config.yaml
model: "image captioner"
crop_scale_min: 1
horizontal_flip: true
decoder_activation: "star_relu"
decoder_drop_path: 0.05
lr: 0.001
steps: 5300
decay_fraction: 0.3
Rows from block 10 of the image encoder, named by matrix and row number. Rows with one number belong to one channel. Each number is 128 + 32 x the weight over its row's rms, rounded and kept within 0 to 255. All counts start at 0. After the name is the row's rms in percent of the matrix's.
# sq0: squeeze pointwise conv (encoder.blocks.10.sq.0.weight, 48x192x1x1), inputs 156-191
# e30: expand 3x3 conv (encoder.blocks.10.e3.0.weight, 96x48x3x3, transposed), outputs 16-19, a 3x3 kernel for each
sq0.4 096 [139  85  91 171  97 177  87 108  30 124 130  50 139 174 117 179  66 162 148 118 100 135 124 106 116 123 124 166 122 144 138  88 171 119 153 116]
sq0.5 100 [118  98 116 152 116  90 119 112 141 104 111 121 108  68 121 123 136 117  96 109 120 109 127 113 138 108 129  55 148  92 123 103  93 152 111  92]
sq0.6 107 [147 125  67 190  68 135  98 144  94 140 144  89 158 157 106 149 109 144 118 114  97 113 136 142 110 152 143 135 133 148 169 134 164 113 146 145]
sq0.7 094 [124  96 103 162 114 172  54 138  39 133 131  42 141 174 134 178  69 169 159 144 124 142 123 132 135 138 137 161 158 147 125 109 166 132 133 122]
sq0.8 107 [116 117 168 154 121 114 115 129 134 116 141 116 120  82 141 138 111 144 115 145 171 124 121 134 192 105 121  77 219 115 120 107 145 234 101 116]
sq0.9 099 [105  89 180 120 154  96  92  86 126 111  79 141  83 141 132 111 111 110 125 153 171 145 105 110 184  99 111 128 216  99  87  87 106 223 109  93]
sq0.10 093 [110 107 173 123 169  84  84  89 119 115 105 125  92 116 153  98 110 117 107 154 165 151 123 115 183 104  94 112 183  90 107  96 102 156  82  79]
sq0.11 106 [173 178 110 138 100 147 171 172 143 158 183 120 174 145 118 138 144 122 155 119 117 136 166 159 104 176 177 141  78 165 158 149 144  97 148 162]
sq0.12 105 [172 180 128  90 139 138 195 136 156 145 180 122 146 137 123 125 165 122 130 120 113 119 171 158 110 138 140 151  70 131 150 158 144 102 143 183]
sq0.13 094 [ 90  90 135 115 133 127  82 102 130 100  99 114  96 100 145 111  93 106  90 156 151 134  90 104 186  98  74 118 189 115  96 113 108 195 115  85]
sq0.14 102 [161 180 130 116 123 137 176 154 148 146 166 148 128 147 113 119 167 145 139 129 130 136 173 167 114 162 147 131  52 143 171 173 133  86 161 161]
sq0.15 092 [ 95 123 174 114 163 117  76 102 123  91 116 118  98  96 144 114 117 117 104 154 165 124 112  90 173 102 112 101 211  92  90 101 109 178  79  87]
sq0.16 091 [141 122 101  83 141 125 140 134 190 174 187 140 124 154 169  67 171  53 121 146 140  60 164 155 154 175 145 158 125 151 146 149  94 141 137 177]
sq0.17 096 [ 85 100 149 137 121 119  97 100 131 104 116 111  91 102 138  99 115 137  84 125 133 138 117  88 186 105  83  83 169  87 101 107 125 205  85 107]
sq0.18 112 [197 163  89 150  90 146 161 188 130 169 184 122 175 171 132 153 148 140 156 125 111 112 156 158  99 173 188 165  85 167 195 165 176 107 163 179]
sq0.19 110 [126 110  77 168 108 191 118 119  86 128 114  82 127 173 140 196  87 178 184 129  98 110 113 131 108 154 135 158 108 154 147 128 177 114 158 118]
sq0.20 104 [118 110 160 162 118  97 112 112 119  91 129 113 117  88 138 116  89 122 120 138 178 131 128 130 169 122 109  81 224 112 115 117 120 220 116  98]
sq0.21 096 [ 95 101 142 123 111 108  94  93 126  72 116  97  95  81 140 119 110 129  84 146 131  92  81 102 170  91  84  92 170  82 121  97  98 161  65  77]
sq0.22 108 [191 160  93 141 112 159 172 165 113 152 175 133 182 144 135 156 146 140 150 138  90 132 145 160 117 189 168 150  86 167 186 145 156 111 168 164]
sq0.23 098 [ 96  72 136 130 136 118  54 105 129 117  79 101 102 131 144 107  75 114 136 152 148 133  80  90 141  99 100 148 176 106  88  59 118 148 118  75]
sq0.24 095 [134  60  70 177 103 153  66 116  38 104 144  30 141 164 111 182  71 174 138 120  92 132 104 132 113 123 102 168 158 116 132  86 157 135 125 110]
sq0.25 097 [114  82 146 145 121 144  43 100 101 111  83  92 132 155 157 144  75 144 140 146 143 147  66  97 172 111 122 129 204 115  84  80 102 175 129  64]
sq0.26 095 [115  92 174 129 151 135  91 114 117  93 112 118 104 125 141  91 100 112 117 132 156 160 105 106 187 114 110 101 211 111  98 101  83 206 115 101]
sq0.27 101 [121  82  51 152  85 181  47 144  25 126 121  43 126 147 111 151  80 179 142  94  77 129  87 114 130 122 122 171 146 134 138  88 143 125 148 114]
sq0.28 097 [103 116 143 142 126 115 108 120 131 119 112 117 113  91 139 120 120 139 112 134 141 124 113 103 210 100 115  92 165  97 116  86 123 193 117 108]
sq0.29 100 [161 115  72 152 129 176  72 149  39 132 138  63 162 144 129 175 106 181 165 105  97 143 145 142 113 151 155 168 137 146 145 103 177 110 152 117]
sq0.30 095 [105 111 140 112 140 113  80 120 139  94  98 103 105  98 132 111 124 132  68 127 132 140  99  94 158 110 125 110 154 129  90  83 105 174 104  89]
sq0.31 093 [ 84  95 150 137 143 124  99 117 108 107  88 113 106  80 152 120 122 126 113 151 137 117 112  83 169 120 124 103 193 122 101 108 121 182 108  89]
sq0.32 094 [115 103 184 143 158  83 104 110 118 116  97 119 112  91 146 113  75 113 112 147 170 130 114 104 176 104 125  95 223 126 105  93 112 187  98  79]
sq0.33 108 [114 108 176 144 139  95  96  96 140 112 112 135 106  97 145 123 124 141 122 140 192 121 123 119 169 112  86  98 225 111 127 110 131 229 102 100]
sq0.34 108 [129 121 120 139 110 103 116 111 128 108 117 114 112  63 128 126 107 138  95 133 145 120 118 126 142 115 118  61 156 123 115 125 133 159  96 107]
sq0.35 096 [137 103 151 132 144 132 108 131 138 123 115 104  99 123 139 115 117 121 113 144 135 119 102 116 160 127 128 122 210  95 103 102 119 192 110  72]
sq0.36 098 [111 113 187 136 159 105  88  91 138  95 103 122  90  98 138 127 118 105  96 147 181 136 108 108 194 110  98  95 202  87  84 106 109 193 116  77]
sq0.37 102 [ 69  53 133 115 147 140  47  99 115  89  75 113 100 104 129 128  72 120 132 127 134 122  72  71 139  95 100 134 155  94  65  54 112 152 112  66]
sq0.38 112 [113 120 182 135 126 121 116 131 143 107 129 116 120  81 140 126 132 107 133 133 182 102 122 135 174 123 111  84 211 136 110 119 131 223 100 133]
sq0.39 102 [147 188 112 131 136 147 175 147 130 162 156 138 143 143 135 138 160 134 146 126 116 152 157 174 116 147 143 122  75 141 162 160 122  85 133 160]
sq0.40 104 [120  96 122 151 112 106  89 119 120 118 121  96 124  74 119 127  97 122 118 109 120 114 111 118 147 113 121  85 145  97 116 115 117 159 119 107]
sq0.41 095 [115  86 180 136 135 115  95  96 123  98 111 111  98  81 133  99 105 133 117 142 142 135  97 116 193  92  92  48 217  77 104 111 111 182  93  92]
sq0.42 103 [101  59 123 141 113 143  82  97 120  95 105 105 110  99 134 135  77 130 109 124 108 131  71  73 132 101 108 126 140 103  97  61 132 120 132  91]
sq0.43 102 [126  97 126 129 102 126  95  97 130 117 111 108 110  89 117 140 124 142  90 126 135 101  97 110 147  76 118  52 131 107 105  94 129 135  97 103]
sq0.44 096 [124  58 112 194 109 167  36 131  39 145  98  59 135 139 131 206  68 211 178 130  99 107 123 126 131 137 135 142 160 152 125 121 166 138 128  94]
sq0.45 105 [158 115  78 162  94 167 120 152  72 123 165 103 155 166 105 132 110 139 134  96  87 140 153 152 103 153 149 158 126 148 155 109 183 108 166 135]
e30.4 085 [119 173 145 135 147 141 133 177 134  90 108  90 118 119 119 145 134 126  95 148 142 112 158 144 113 163 136 158 210 166 137 144 120 131 153 132]
e30.5 104 [116 100 152  79 111 142  91  40 115 108 133 134  67 127 127  64 108 123 124 120 108 108  81 118 113  41 112 117  84 121  99 115 136  93  81 123]
e30.6 087 [120 143 135 126 164 121 122 180 126 113  77  94 119  97 107 192 135 144 102 140 135 102 164 134 100 192 138 140 183 128 117 137 133 122 147 108]
e30.7 091 [ 93 143 140 130 156 129 133 157 158  83  87  97 123 111  99 156 131 142 110 123 132 103 144 132 101 154 129 171 195 158 129 151 127 139 163 131]
e30.8 114 [127 106 145  92 113 135  76  23 103 128 150 121  60 125 133  71  87 120 119 134 140 103  88 116 115  31  82 146  97 155 117 135 124  50  87 104]
e30.9 108 [137 117 137  68  90 139  79  39  85 134 137 136  94 114 135  88  95 122 124 124 118 136  91 123  99  70  91 142 107 147 107 103 132  37  64  87]
e30.10 108 [118 126 145 100 119 136  82  36 117 127 123 127  66 119 139  81 104 121 127 143 139 103  96 132 102  53  82 144 111 157 115  96 131  67  70 114]
e30.11 098 [ 93 126 127 143 161 133 131 170 149 159 164 157 188 167 173 173 145 154  95  77  98 113 148 132 137 170 175 100 112 114 117 135 124 144 163 124]
e30.12 096 [105 120 131 133 155 148 138 182 157 151 164 181 161 151 169 159 146 149 101 100  97 129 126 152 153 165 156  95 126 105 113 155 126 137 159 128]
e30.13 106 [136 116 124  82 120 142  61  52 113 123 135 137  74 112 129  61  86 106 139 129 142  94  96 118 110  32  75 131 116 144 100 106 153  54  75 120]
e30.14 093 [112 130 122 138 152 152 150 171 150 172 165 163 171 153 183 166 144 137 100  90 102 117 160 139 153 144 157  90 118 119 128 141 137 162 178 151]
e30.15 109 [153 141 152 107 134 159  90  30 104 120 138 116  89 108 126  80  97 143 138 141 132 107  86 127 113  26 101 128 118 148 101 118 123  52  92 101]
e30.16 077 [107 138 109 131 158 148 138 196 132 111 100 135 126  83 124 157 115 119  91 104 100 114 122 148 120 190 149  74 134  97 132 112 118 120 128 122]
e30.17 107 [129 125 164  89 130 146  77  40 125 116 127 140  89 131 130  60  97 132 113 116 122  97  84 111  92  14  80 127  93 133  99 111 139  64  95 120]
e30.18 100 [ 72 108 124 128 148 152 129 178 132 135 130 151 178 146 162 156 133 135  98  90 114 107 149 148 132 173 153  97 128 121 130 145 135 137 160 127]
e30.19 087 [104 157 124 166 183 141 161 215 150 136 123 138 148 113 126 162 129 133 110  91 145  96 146 154 123 180 168 107 154 114 145 161 134 152 175 124]
e30.20 115 [130 108 140  88  94 116  81  38  72 141 133 133  89 112 120  61  80 120 124 107 127 104  88 118 118  59  80 122 122 162 122 112 138  48  78 101]
e30.21 104 [136 112 141 107 112 165  86  33 131 113 146 116  81 127 139  73 120 135 116 124 125  90  80 108 112  25  94 124  98 141 107 107 137  77  75 120]
e30.22 095 [ 95 116 111 142 160 134 148 181 129 157 143 144 181 150 152 187 151 149  83 106 107 111 130 139 122 167 162 108 128 126 125 161 135 146 160 126]
e30.23 103 [138 133 144  99 113 128  95  26 106 110 113  80  71  94  94 101 102 116 127 140 144 124 103 110 114  58  98 152 125 153 102 107 116  72  69  85]
e30.24 079 [124 153 137 148 153 146 149 189 119  57  80  75 131 131  92 172 138 135 125 134 128 112 152 157 101 165 146 177 195 134 125 144 119 138 151 104]
e30.25 101 [143 143 154 107 122 110 104  78 109  96  81  77  77  86 105  96 116 112 125 143 131 116 101 145 119  78 128 147 130 141 106 106 121  55  50  67]
e30.26 108 [127 132 158  96 106 127  72  40 107 150 140 129  87 126 137  70  82 130 135 118 126 118  84 127 123  43  88 133 122 143  99 106 137  46  66 110]
e30.27 079 [127 170 154 151 165 124 158 201 149  93  84  75 138  96 104 153 134 146 102 145 124 138 168 134 105 162 151 168 204 161 121 157  99 107 158 124]
e30.28 106 [131 131 153  93 119 144  80  54 125 136 141 129  75 133 148  66  79 136 119 123 121 104  61 110 101  22  74 124  85 146 105 117 123  56  97 106]
e30.29 096 [ 97 141 116 130 150 124 119 185 111 100  86  75 147  98 113 176 145 139  95 115 120 103 139 120 119 158 138 171 210 143 145 161 144 139 147 134]
e30.30 104 [139 117 161  80 116 151  62  36 115 120 109 118  62 112 108  73 108 133 123 110 124 104  96 114 113  35 110 133 116 147 101 120 136  57  91 106]
e30.31 106 [144 127 148 114 116 133  75  10 104 124 134 129  66 108 116  75 101 136 106 129 118 108  91 124 119  49  74 121 109 148  85 116 110  74 102 102]
e30.32 099 [118 129 133  70 107 119  73  43  90 144 151 120  80 144 131  75  94 115 110 106 118 139 110 122 140  83  82 129 104 147 113 113 127  53  79  93]
e30.33 111 [132 127 142  98 110 147  85  32  98 138 162 148  90 128 141  72  99 123 111 127 134 101  68 128 106  64  74 131 100 158 130 113 128  60  66  94]
e30.34 104 [147 121 152  67 119 154  83  42 123 115 127 133  58 132 131  78  90 133 104 105 126  78  86 125 105  32  96 127  98 152 101 129 143  58 107 125]
e30.35 110 [156 123 142  84 116 132  75  17 118 124 123 123  79 111 127  73 108 123 126 137 127 109  99 122 106  62 101 119 127 153  93 109 137  67  72 118]
e30.36 110 [137 126 146  88 110 150  83  48 108 128 142 136  90 133 125  67  83 138 115 109 121  93  65 108  92  36  81 145 102 155  94 110 128  42  88 114]
e30.37 098 [155 151 152 127 122 140 109  49 121  80 121 111  48  68  87  81 121 120 134 123 120 112 110 129 107  65 107 170 150 165 104 113 120  76  80  88]
e30.38 112 [143 129 157 104 121 156  99  52 112 145 150 123  86 131 143  77  80 121 117 124 129 107  79 107  85  54  83 137 100 155 127 109 134  67  65 103]
e30.39 094 [106 121 142 140 140 127 144 157 136 163 158 157 182 154 180 165 138 146  85  98  95 126 138 128 127 161 161  83 113 125 140 142 131 170 175 140]
e30.40 107 [123 114 152  76 112 145  83  57 133  93 142 121  73 137 122  64  90 133 127 109 113  96  91 126 106  36  99 115  78 134  96  95 141  85  98 132]
e30.41 103 [115 117 143  81 104 130  80  37  92 126 135 138  88 117 114  60  92 120 131 130 138 119  81 118 108  53  90 133  93 142 122 128 135  44  71  87]
e30.42 083 [163 121 135 111 125 126 105  66 144  85 103 114  35  98 100  57 127 143 129 134 145 111 111 134 125  81 102 157 145 135  98 114 145 102 113  94]
e30.43 103 [123 100 141  93 126 156  82  43 123  90 122 117  62 127 125  50  89 130 119 116 120  96  87 106 105  39  98 131 111 154 102 123 137  74 116 137]
e30.44 086 [121 159 127 148 146 143 151 171 148 101  80  51 118  77  81 172 128 111 132 123 156 117 150 115 116 161 134 163 199 133 132 155 130 121 135 120]
e30.45 089 [ 90 143 125 143 157 140 128 169 117 110  91  97 152 111 116 193 152 137  99 119 112  99 137 138 103 190 131 136 200 136 135 136 110 125 152 132]