From a checkpoint of a small image captioner: encoder activation prelu.
Rows from block 14 of the image encoder, named by matrix and row number. Rows with one number belong to one channel. Each number is 500 + 25 x the weight over its row's rms, rounded and kept within 0 to 999. All counts start at 0. Numbers have three digits each. After the name is the row's rms in percent of the matrix's.
# sq0: squeeze pointwise conv (encoder.blocks.14.sq.0.weight, 72x288x1x1), inputs 0-71
# e10: expand pointwise conv (encoder.blocks.14.e1.0.weight, 144x72x1x1, transposed), outputs 0-71
# e30: expand 3x3 conv (encoder.blocks.14.e3.0.weight, 144x72x3x3, transposed), outputs 0-7, a 3x3 kernel for each
sq0.4 091:474481505488492488512512478492488469528509486501510510524476469507496504522484500510485514502487499510493482495512491462478484490493477502492520491518479488493489509481480473499497515500515497504492494499481487478518
sq0.5 111:508508496505508498502474509511503514495493495501511488505521511499497498507490489485486495494502510503500506484509504514503503505497488507481503489480498516516502495512514518510487488490492501498520512508523502496505
sq0.6 121:518531505522497532544484525513529536493508482500505497503530531488499508516525496478509487501522524500519517491502528525522526521488524509505509533482524537524514492527523532524522488492509519479522520523531527523527
sq0.7 097:470498501504487499488508498475484491513486477491502508530490495488484488496483480494477520489481457492487493482496490502468462508498489481497480483499485501504487484491476492494482490487500475488481490478505477485478
sq0.8 091:487490514481487485506525488479498493525504498506496505523484488510505504495499490506484529490478473501490483503518478483469465472498491477498515483519488484485487489472479479517488506492493501490484490498484490508514
sq0.9 100:472474492481494463474537468484481476507465474492481486495478475519505499485480506517468521501474482495472476508505479469470490478505489471458475458525482471475490503487475471478475503484501470504489483468452470475475
sq0.10 110:524493505500493511527487496511508519487511487504501487508521524505515528508512504495508500497516520512511520505501512518532514513523513502484513514496517509506525497513516515520501508509509507503499507505516516512499
sq0.11 102:486497483492487494494488488507480498500488493503495488519494490484504500488485485476466497493507505486480503497497490496511511508492487503506483490484474506490475506507521506501473493485510486487507509494510495481495
sq0.12 099:503515493514467510485516517508508515502484476468485514514518521484476477486528466496523527467488496494509502459488515510500486493477501461505487524493504500500494473515497487509505478456482455465502494499511510497512
sq0.13 093:504496508470493497507507483501499488504511499493520499508499490493497484500496492473481490502509503502489496477505504480515511500475494487498522490503495489487500495488508501524495491507505500486496494496494502495491
sq0.14 118:492487476480466484490481494484482486482448494481490481482495487492505507470494485506489488483498486478482493492479487484495499501490483474485471481490500491492491481488496480507492488470459479484489487494481495484489
sq0.15 089:487494504509486499492488502481486486487487492478505481485493497477484495492480477469496496470492497489488507492485475502498496483505478477493493495499491498491484490495509491500492490477483471494504512474496495481498
sq0.16 109:540520566518513506555514516539509533498542477518556494499533526536540557561507518510520509534543530567510512521526516524531516512524517556491562511526533506507545521523527519533520517542528551513511527507530507524504
sq0.17 096:496492481496484484500463490486484478471464495464484472489498478478465496487480476478494478474486483471483490477493486496477491478481495482491480490487496485486498473478499474498483476486474483469490498470499491486501
sq0.18 105:517505580499506501584536514520506496534583486500562535519505514531539542560510508506512523543517516567515512520539521504523517513509523538500558524517523507497522515514526506539502513557531551527531513496502516513518
sq0.19 100:511523533525508520565497519509509529510532484496531504490529528501520523527529508496517501520534515530511509495508530529522533514512532547483543524515527517515518511533510532541523503532524511499533538513536514516501
sq0.20 096:481504483494481462504513503496490485515486480473490506511481485475485484503489486520489512485486482475482495474476492495497498484487484479474487495493484499492480484499484476503493483470499490477495498482485481496484
sq0.21 110:515507497494476502508502508495488499491493479473496487498506503491486517508508477484503505491485494495500499487485494517484495479484503476494493498499498508492500486501493490514490504467459493476490495498512500492483
sq0.22 091:518513562509511497542522500518511522521553484516558506516534508531544552550510527516512532551526517544530516524532501510529504497525506544498550520536496503499535533519507522538502534539528546507513526504519512521501
sq0.23 108:510509535539510513554500526518515527504527472507530508501536520502508530533501505493499498513513511519515514505523500522521539516498508532484551528487519515513508499505524522514492503521523531504503510507524522500496
sq0.24 105:507494513497494513531497503509497516496504486488510499495514522503507529507521524482519511512506527519505509502500520506521526502504498514490507516496513528508505488505516505505501495501506509497515499518513510510513
sq0.25 116:504507500514496512523487505518497523509485494498503492485513504497497504501504497502497499506515500490502518487502519514515529519489512499494503513479504502496500495505504514507486496494510489498504521509514511510496
sq0.26 100:538520538518513522570490536535516528504551489508546519487529532503530537554511522501529519526526527540521505505538532549528527515514519545499545534511525527519520513528520521540517514542530531526513529523547527524510
sq0.27 092:495467495471477494510515491493507497478505485475507487491486480480486499493489481478490484485486491496496500485488474498486499498463483489475503505488496492497492476483489492509496473494499497486489490493495482493488
sq0.28 103:490486496478490497483518489492486489495487485494488492497476488514486500492491493509490521496484485476488484484494472476474474491502492469468503486511489486479499494487480476482491511478513500498481485472492477479477
sq0.29 114:501503500520491497509485508511501525495485488499490502486515514499502490501504499493511499498519511501513511487499509516521513517483512483491503506483512502490510494508505520508497488495499499490512503489523517502499
sq0.30 092:517499487497448505508466496505505510471498504465498486448501511468475479488512463452504458474514502478511491472455507507523514507461521475468500501469518487513514452504500503493498433479471486466494510503495511515493
sq0.31 105:530530541539500530559509518515513542500539496507544528519540530519528537536525501496511509517537530550509520510522544535535526543504519538497548533536525521508524516540528520529517507506518535516510518523534525510493
e10.4 076:479500479574497483493449513496535494503479479494476492524489468493494480518502484546461543500501508489470492521508545491490490489477482534472495504496502494498528488494482524420482526530568493569502470530509521485500
e10.5 137:481476534501545532489533481539506558545494531476483481519524471541485496495470490491527504541555489529539533515482512489484485537489483510488478487478525482540507481538484521523497492482502482509505471459482467492478
e10.6 110:485488524480526538478515483529501547536494523459485477534534464525477492501469490496527511520554464539521520497478508486487484518488499496483467487477536482521499498543488514508472490473503496486510460446478474493475
e10.7 116:459471517530525520481493477509465514520469516467469475502516485510465466508461474542505545517516516512507529539476522479475475534476471529454474476484497480520549479519464518500468507485544463518515479479487485463462
e10.8 075:497505485583496501498469504523524531514485493484485504550486490495495467517499492546483556491549520521487508526501555487492491502482494523477516496502520483502532484492498519434492549532575502563525484523506515498509
e10.9 121:469478517537528530472498481529472509519474518469461475529503480533482451513480467544509535519503530532501505550492536483477465517468475521467483471471505467518537472512466523515480523503544488522509494490482490477481
e10.10 106:478487514506529522490507478527511520533487519466486482537528464522467503484454492503521506516528465524522528490477505472493476529481483507491461484490518478513503492523472509520480493461487467509494455447476473489466
e10.11 149:484488530500570543489527483541499556543498535481490493523522469548487491516479493509523518541546489549526541517477498474494488550488498507481478486493503474550521491530486522517490499481514481498503468470476484490478
e10.12 086:507502501538515509506494506514557509520470506502484502543517487516508474521498483545502541505529506530497499526514561488482499503493490549496520504487560500498546490517477516481500529547542500536507485521506517499520
e10.13 090:520515474506490498529495516489494508501526480508537518478493510481507524447506537470488452509495488492488496483523446525526524498527531449519517520530495499497463520504525484495533443507497525503446503516512514537513
e10.14 103:510554469514486482539484531484527492494534479504522548525477516484514511490518524530472508481502499474473484498531530544530527494518529501510519541538547507500502527484519484475533500536517548521480475509526528522517
e10.15 129:511524493498485488533482528481515488491553468517529538495473503496524534467510531495484485483489472480489483477522493524534525487540543466518512537537509514484476542474526468499531464507498521488472509510522511558515
e10.16 063:481470493475521511473497473519564495496488504494483491503511461504487488483496493470493480498505480513505502483471483479498491487500490478506448471505504456502479491515459488526488486461490474480486473496461448502451
e10.17 125:514545481505489485538499525494516486496557492518540530490477509485512521469515534501482501468501483490477480480525500525539525482543537480523516546542511494484483544488520476478524479517516542493467482520522534538525
e10.18 071:485494463500462479474480463472530501483480450462476487533472479486491480478504463478462496476475479490471472487483496464490482483483476498455469491465511447484479477491469472462476492512524496514490456518500482484493
e10.19 092:467481498485517510490502464532510512510494520460495490523519465512467485469452467492523491500516466509518513481472504481482476508491491489472455482486528464499501495512479521509477483467481473492506447456477442486457
e10.20 088:490502487608510506513479504503507513522491476493491502547505503510514490517510503545500550497540512512490507536509553488493495499487499542494516500511546483495530496523484504442501539538573512576512509525513529495520
e10.21 080:509542475498484492524480543473551471490531487530533533515489506460515510491513518520486521480508471482491481505535540519527518468517527502514519544538551510479508524487530486467525507507535532503480471497531534523535
e10.22 083:467487495473498513478518477516527522500502506467483488488534445503466486479436469508504492523523480517493509466474501458506467513495494499481465479487498471505474477508473506537498486469491495498498462430475490494468
e10.23 084:486471527501526537479513464514516534533486512491486492525533484534495500479478494501516509512529477535532522500469482485484481532511484495474477485497525483537480476520479513523492487456495484501483485455464477485475
e10.24 100:482481528505509530492509476523497516525492505468490484538512447522465484496455477490507505521534479515509521497472493496481495528498487497493468478476524453510501489530483511503485510460492472481509431447480470484471
e10.25 149:482490533505554545493535491552498551571494528471492496524531480532478486504483490500537511541565487543530540509485502494493490537487490510485475488488533475548521500542496528513488488480498496506502469465471481499484
e10.26 075:477473499504507488490491476497523511505498494481524472514527450512468494476446505455490507526497457493509515483484488503486487512511494479486460480492501486501504507504489496503477491450488500486489464431478472517458
e10.27 072:512505493485495505526503528498474498469524498510540518494491482502521507437519506480501475501479478492490492494520461512518525485513543412523524526519474500497452531477514472492518474499481521494447464499515503536519
e10.28 112:468488520542529530484506463525474505528474498478472472540504475537457469509466475546503538526508514525512517550484548480481480524464482523455482476468499473532536473505471514496472525501546492543498480487478502480493
e10.29 163:492496532505568548487520491546494552563498527486486492527544489548484489512480488501526512547573488545526544508483505488490494549490498500493477487491524486555505493535492527514490486476502485506505477471483483501489
e10.30 111:525530496491490486541507524493488494500541489514537535474491514482528524468521533483487471486502485497485492472522484532541544485535546469529514529536504515501490546478528471493528476494495530493461493516518513549521
e10.31 070:479505499489517514469510471517530513512498495479487503523508464512473483510460491464508477502518451523504513490459468479495488518483484472484460492489504482527479481500489491488484483465490474496485451448453445493470
e30.4 104:513494492498507515497508495508499482473483506506500506472464467508496493482456481523523529523550524512529521500490478470491504507508499544549551484505520505505514555543526521514521535514508522507504513487484479480481
e30.5 099:492514524514516532498499500534542521559546513521487468480474469476476491506508505427436456443479494477497500532548537556554527508506483515514530551526518515502498514513515519511509490491487493513514500508518512484489
e30.6 092:503494501517526527522522528535520512525517502510494468473484484477476496499511517412419455434430489496489505548542535559538525501503496523515502528506517516495476508492501509493509491488480491509500498506525511504503
e30.7 107:499484505503474486476485482515501481491518502500499501465466501477467466466465469510511513502514519509535532513516510498527518505514516532521518519536540532538541555516513516522510539528538506503499487468462465456450
e30.8 095:514508509502517506487492513505517502490501523514504491458448479495472483472472470522534525526548523520510524499496476484501525515514499564547530503516521519514521554553520508504517534533513541537517515489509507486488
e30.9 120:485473490476473463454466459532526515502530522500518536452457470489470465487464463506507503509528527499505510520513505501516523508508547541528497525537542510518545546528508514521532523529533501497497473458466483465465
e30.10 088:522503507505514515515533525537541522537507500507498478448475460482501495482509508398426445452462491484523527541541549559516502508500496518523514528522505501492493503506512505510515467478476496501494517507531519533517
e30.11 102:500486478500512509485485502535532532553545529495496481474472465464481481497493492445443468442483496475497515524534521562551539481481472522539520539541525517496489519504508513509507484499500487498509493490512494491476
e30.12 081:500499505523518524491508499508505511497512510504502532471451459504496474494472461510517506508539533519546551494480505509511499542541522528544503487507521526529530553535523510496504542509509547565558565544547539514520
e30.13 113:533539520501491477473461461490479504496472492485474510443437441489513507511498477545532530503505504500475483481492508503492504495492510503525525488476492508505521524517534490487488504489496475485498470492476478465469
e30.14 093:494506509520564523519528511516520525482487511471471502452421456517517510509504498488520527489512508505483498505508517492500516489492499511506518471467508495479501551556521490469477505486478524493484519529534523554514
e30.15 101:506518530519533519507525490501510523486484511487474503468429443512529504515532512504511510494498488473474487478487507501489500499476488512542547476458495494473509531529532472456473498481500519500501511526507525551516
e30.16 109:509501492513518537517538535560555542511505491493479475447469456496495514509515521443441471490491487506511495582546539503502497500481476547552555522522497494487481520492520502501489474467466493509495518482518510505522
e30.17 105:498511506514541528515531508496506511493483497478459487453419447514510504507535497519522519481503502501484483487493508510493509491479487508531528475461496479484508540549525481476472493484489505493485507523506505542512
e30.18 113:490507505519517542526526541554535522510490481482479486466467452500492506511509531456471495501508516497519516568531530506499472486484494537548540504501486478475484530532538530509504492472478487496493534488497545528529
e30.19 096:494505500520524527518538547550536515531524504518494460453482466488506509511517532405401448464471484499517502562551536520511499508493493527522522540532513492488489487490503511492498468475450484502497502488515512520515
e30.20 088:495500508519527512509511495516511519482505521505518526458457463518472472487486468514515519506540521509509523503496497487503523504519510524537524508520551514505523554546512531521505524515517548531523545507507510507486
e30.21 089:492512521520532521508518490504518518492519517490520522452430458519521509491498482510512519477506516515516518488501507499494513487514510529527534469448497510498529554556531497484490507501500543532541527526511519517512
e30.22 104:508510497504506514497524537581533540535512503499494489459460458487497505494507502417438468481488493493513495562540537520524493496498485539540555519516505499487468519515523511518498476468473500514503525509509522499503
e30.23 093:519512503514531522511535555529538527514499472504475446465480451499512493516510524425437462458489506495500488574559547533512512495493470534520525517514499523502490492499495499497505477482474483506503506505524511502500
e30.24 085:511524508508519516514528538536536524518513491502491464454471437472480495496496495419420452460488479509524514542528549528512508504494492530509523532537517495486483504500494508515502488455481487510492505496510517489502
e30.25 099:496503513518526525498507504522517524567541513501473469472488490466460490490508502425438468459467492494515511535524552565533517504488482510507519548547537504503498503493488522521509486494493490486497487494522495486482
e30.26 099:509521510514524540508514523568536516531517505505479474451479473496494500507512526429433454465485505499513514586561552513514488510496476524528557518498498488474482492496501502513512477484488483482499525497523526537536
e30.27 112:524545534491502492471474447489483490491484510483487522445436455499508507500509496524529520497525500490474476473484494504488490482485513517520514506486497530494513534534532505495487510506518477498501476485478500479465
e30.28 103:474486497497503501443461470506500484495527521501514512466471493482462474484470460500506497515552555511518519513529503490526511504510526546527512513552552526529523549506496527538531541531521483494482488465483485475467
e30.29 104:498505497513524521479495510534536526556544507510507482469476476471466486489492510434445459443461496482503500545535532547544521502495488519510502564543528503490487504500507524518510497503506501525514500520531510493490
e30.30 092:523549554503509507509497467474483509490470482482482498458452437522524510513525498515521527501484498512491496471480524495473494492476499489507516485465504511501507514518508483470478503485502510533534476519493493521497
e30.31 100:517506505520525549510525539553536507535514504511501471467481473489499506504529525414434478460484492502499486591546544521510502501504482524540552523512508491488493502502504497509500482481474486494506507520526519533519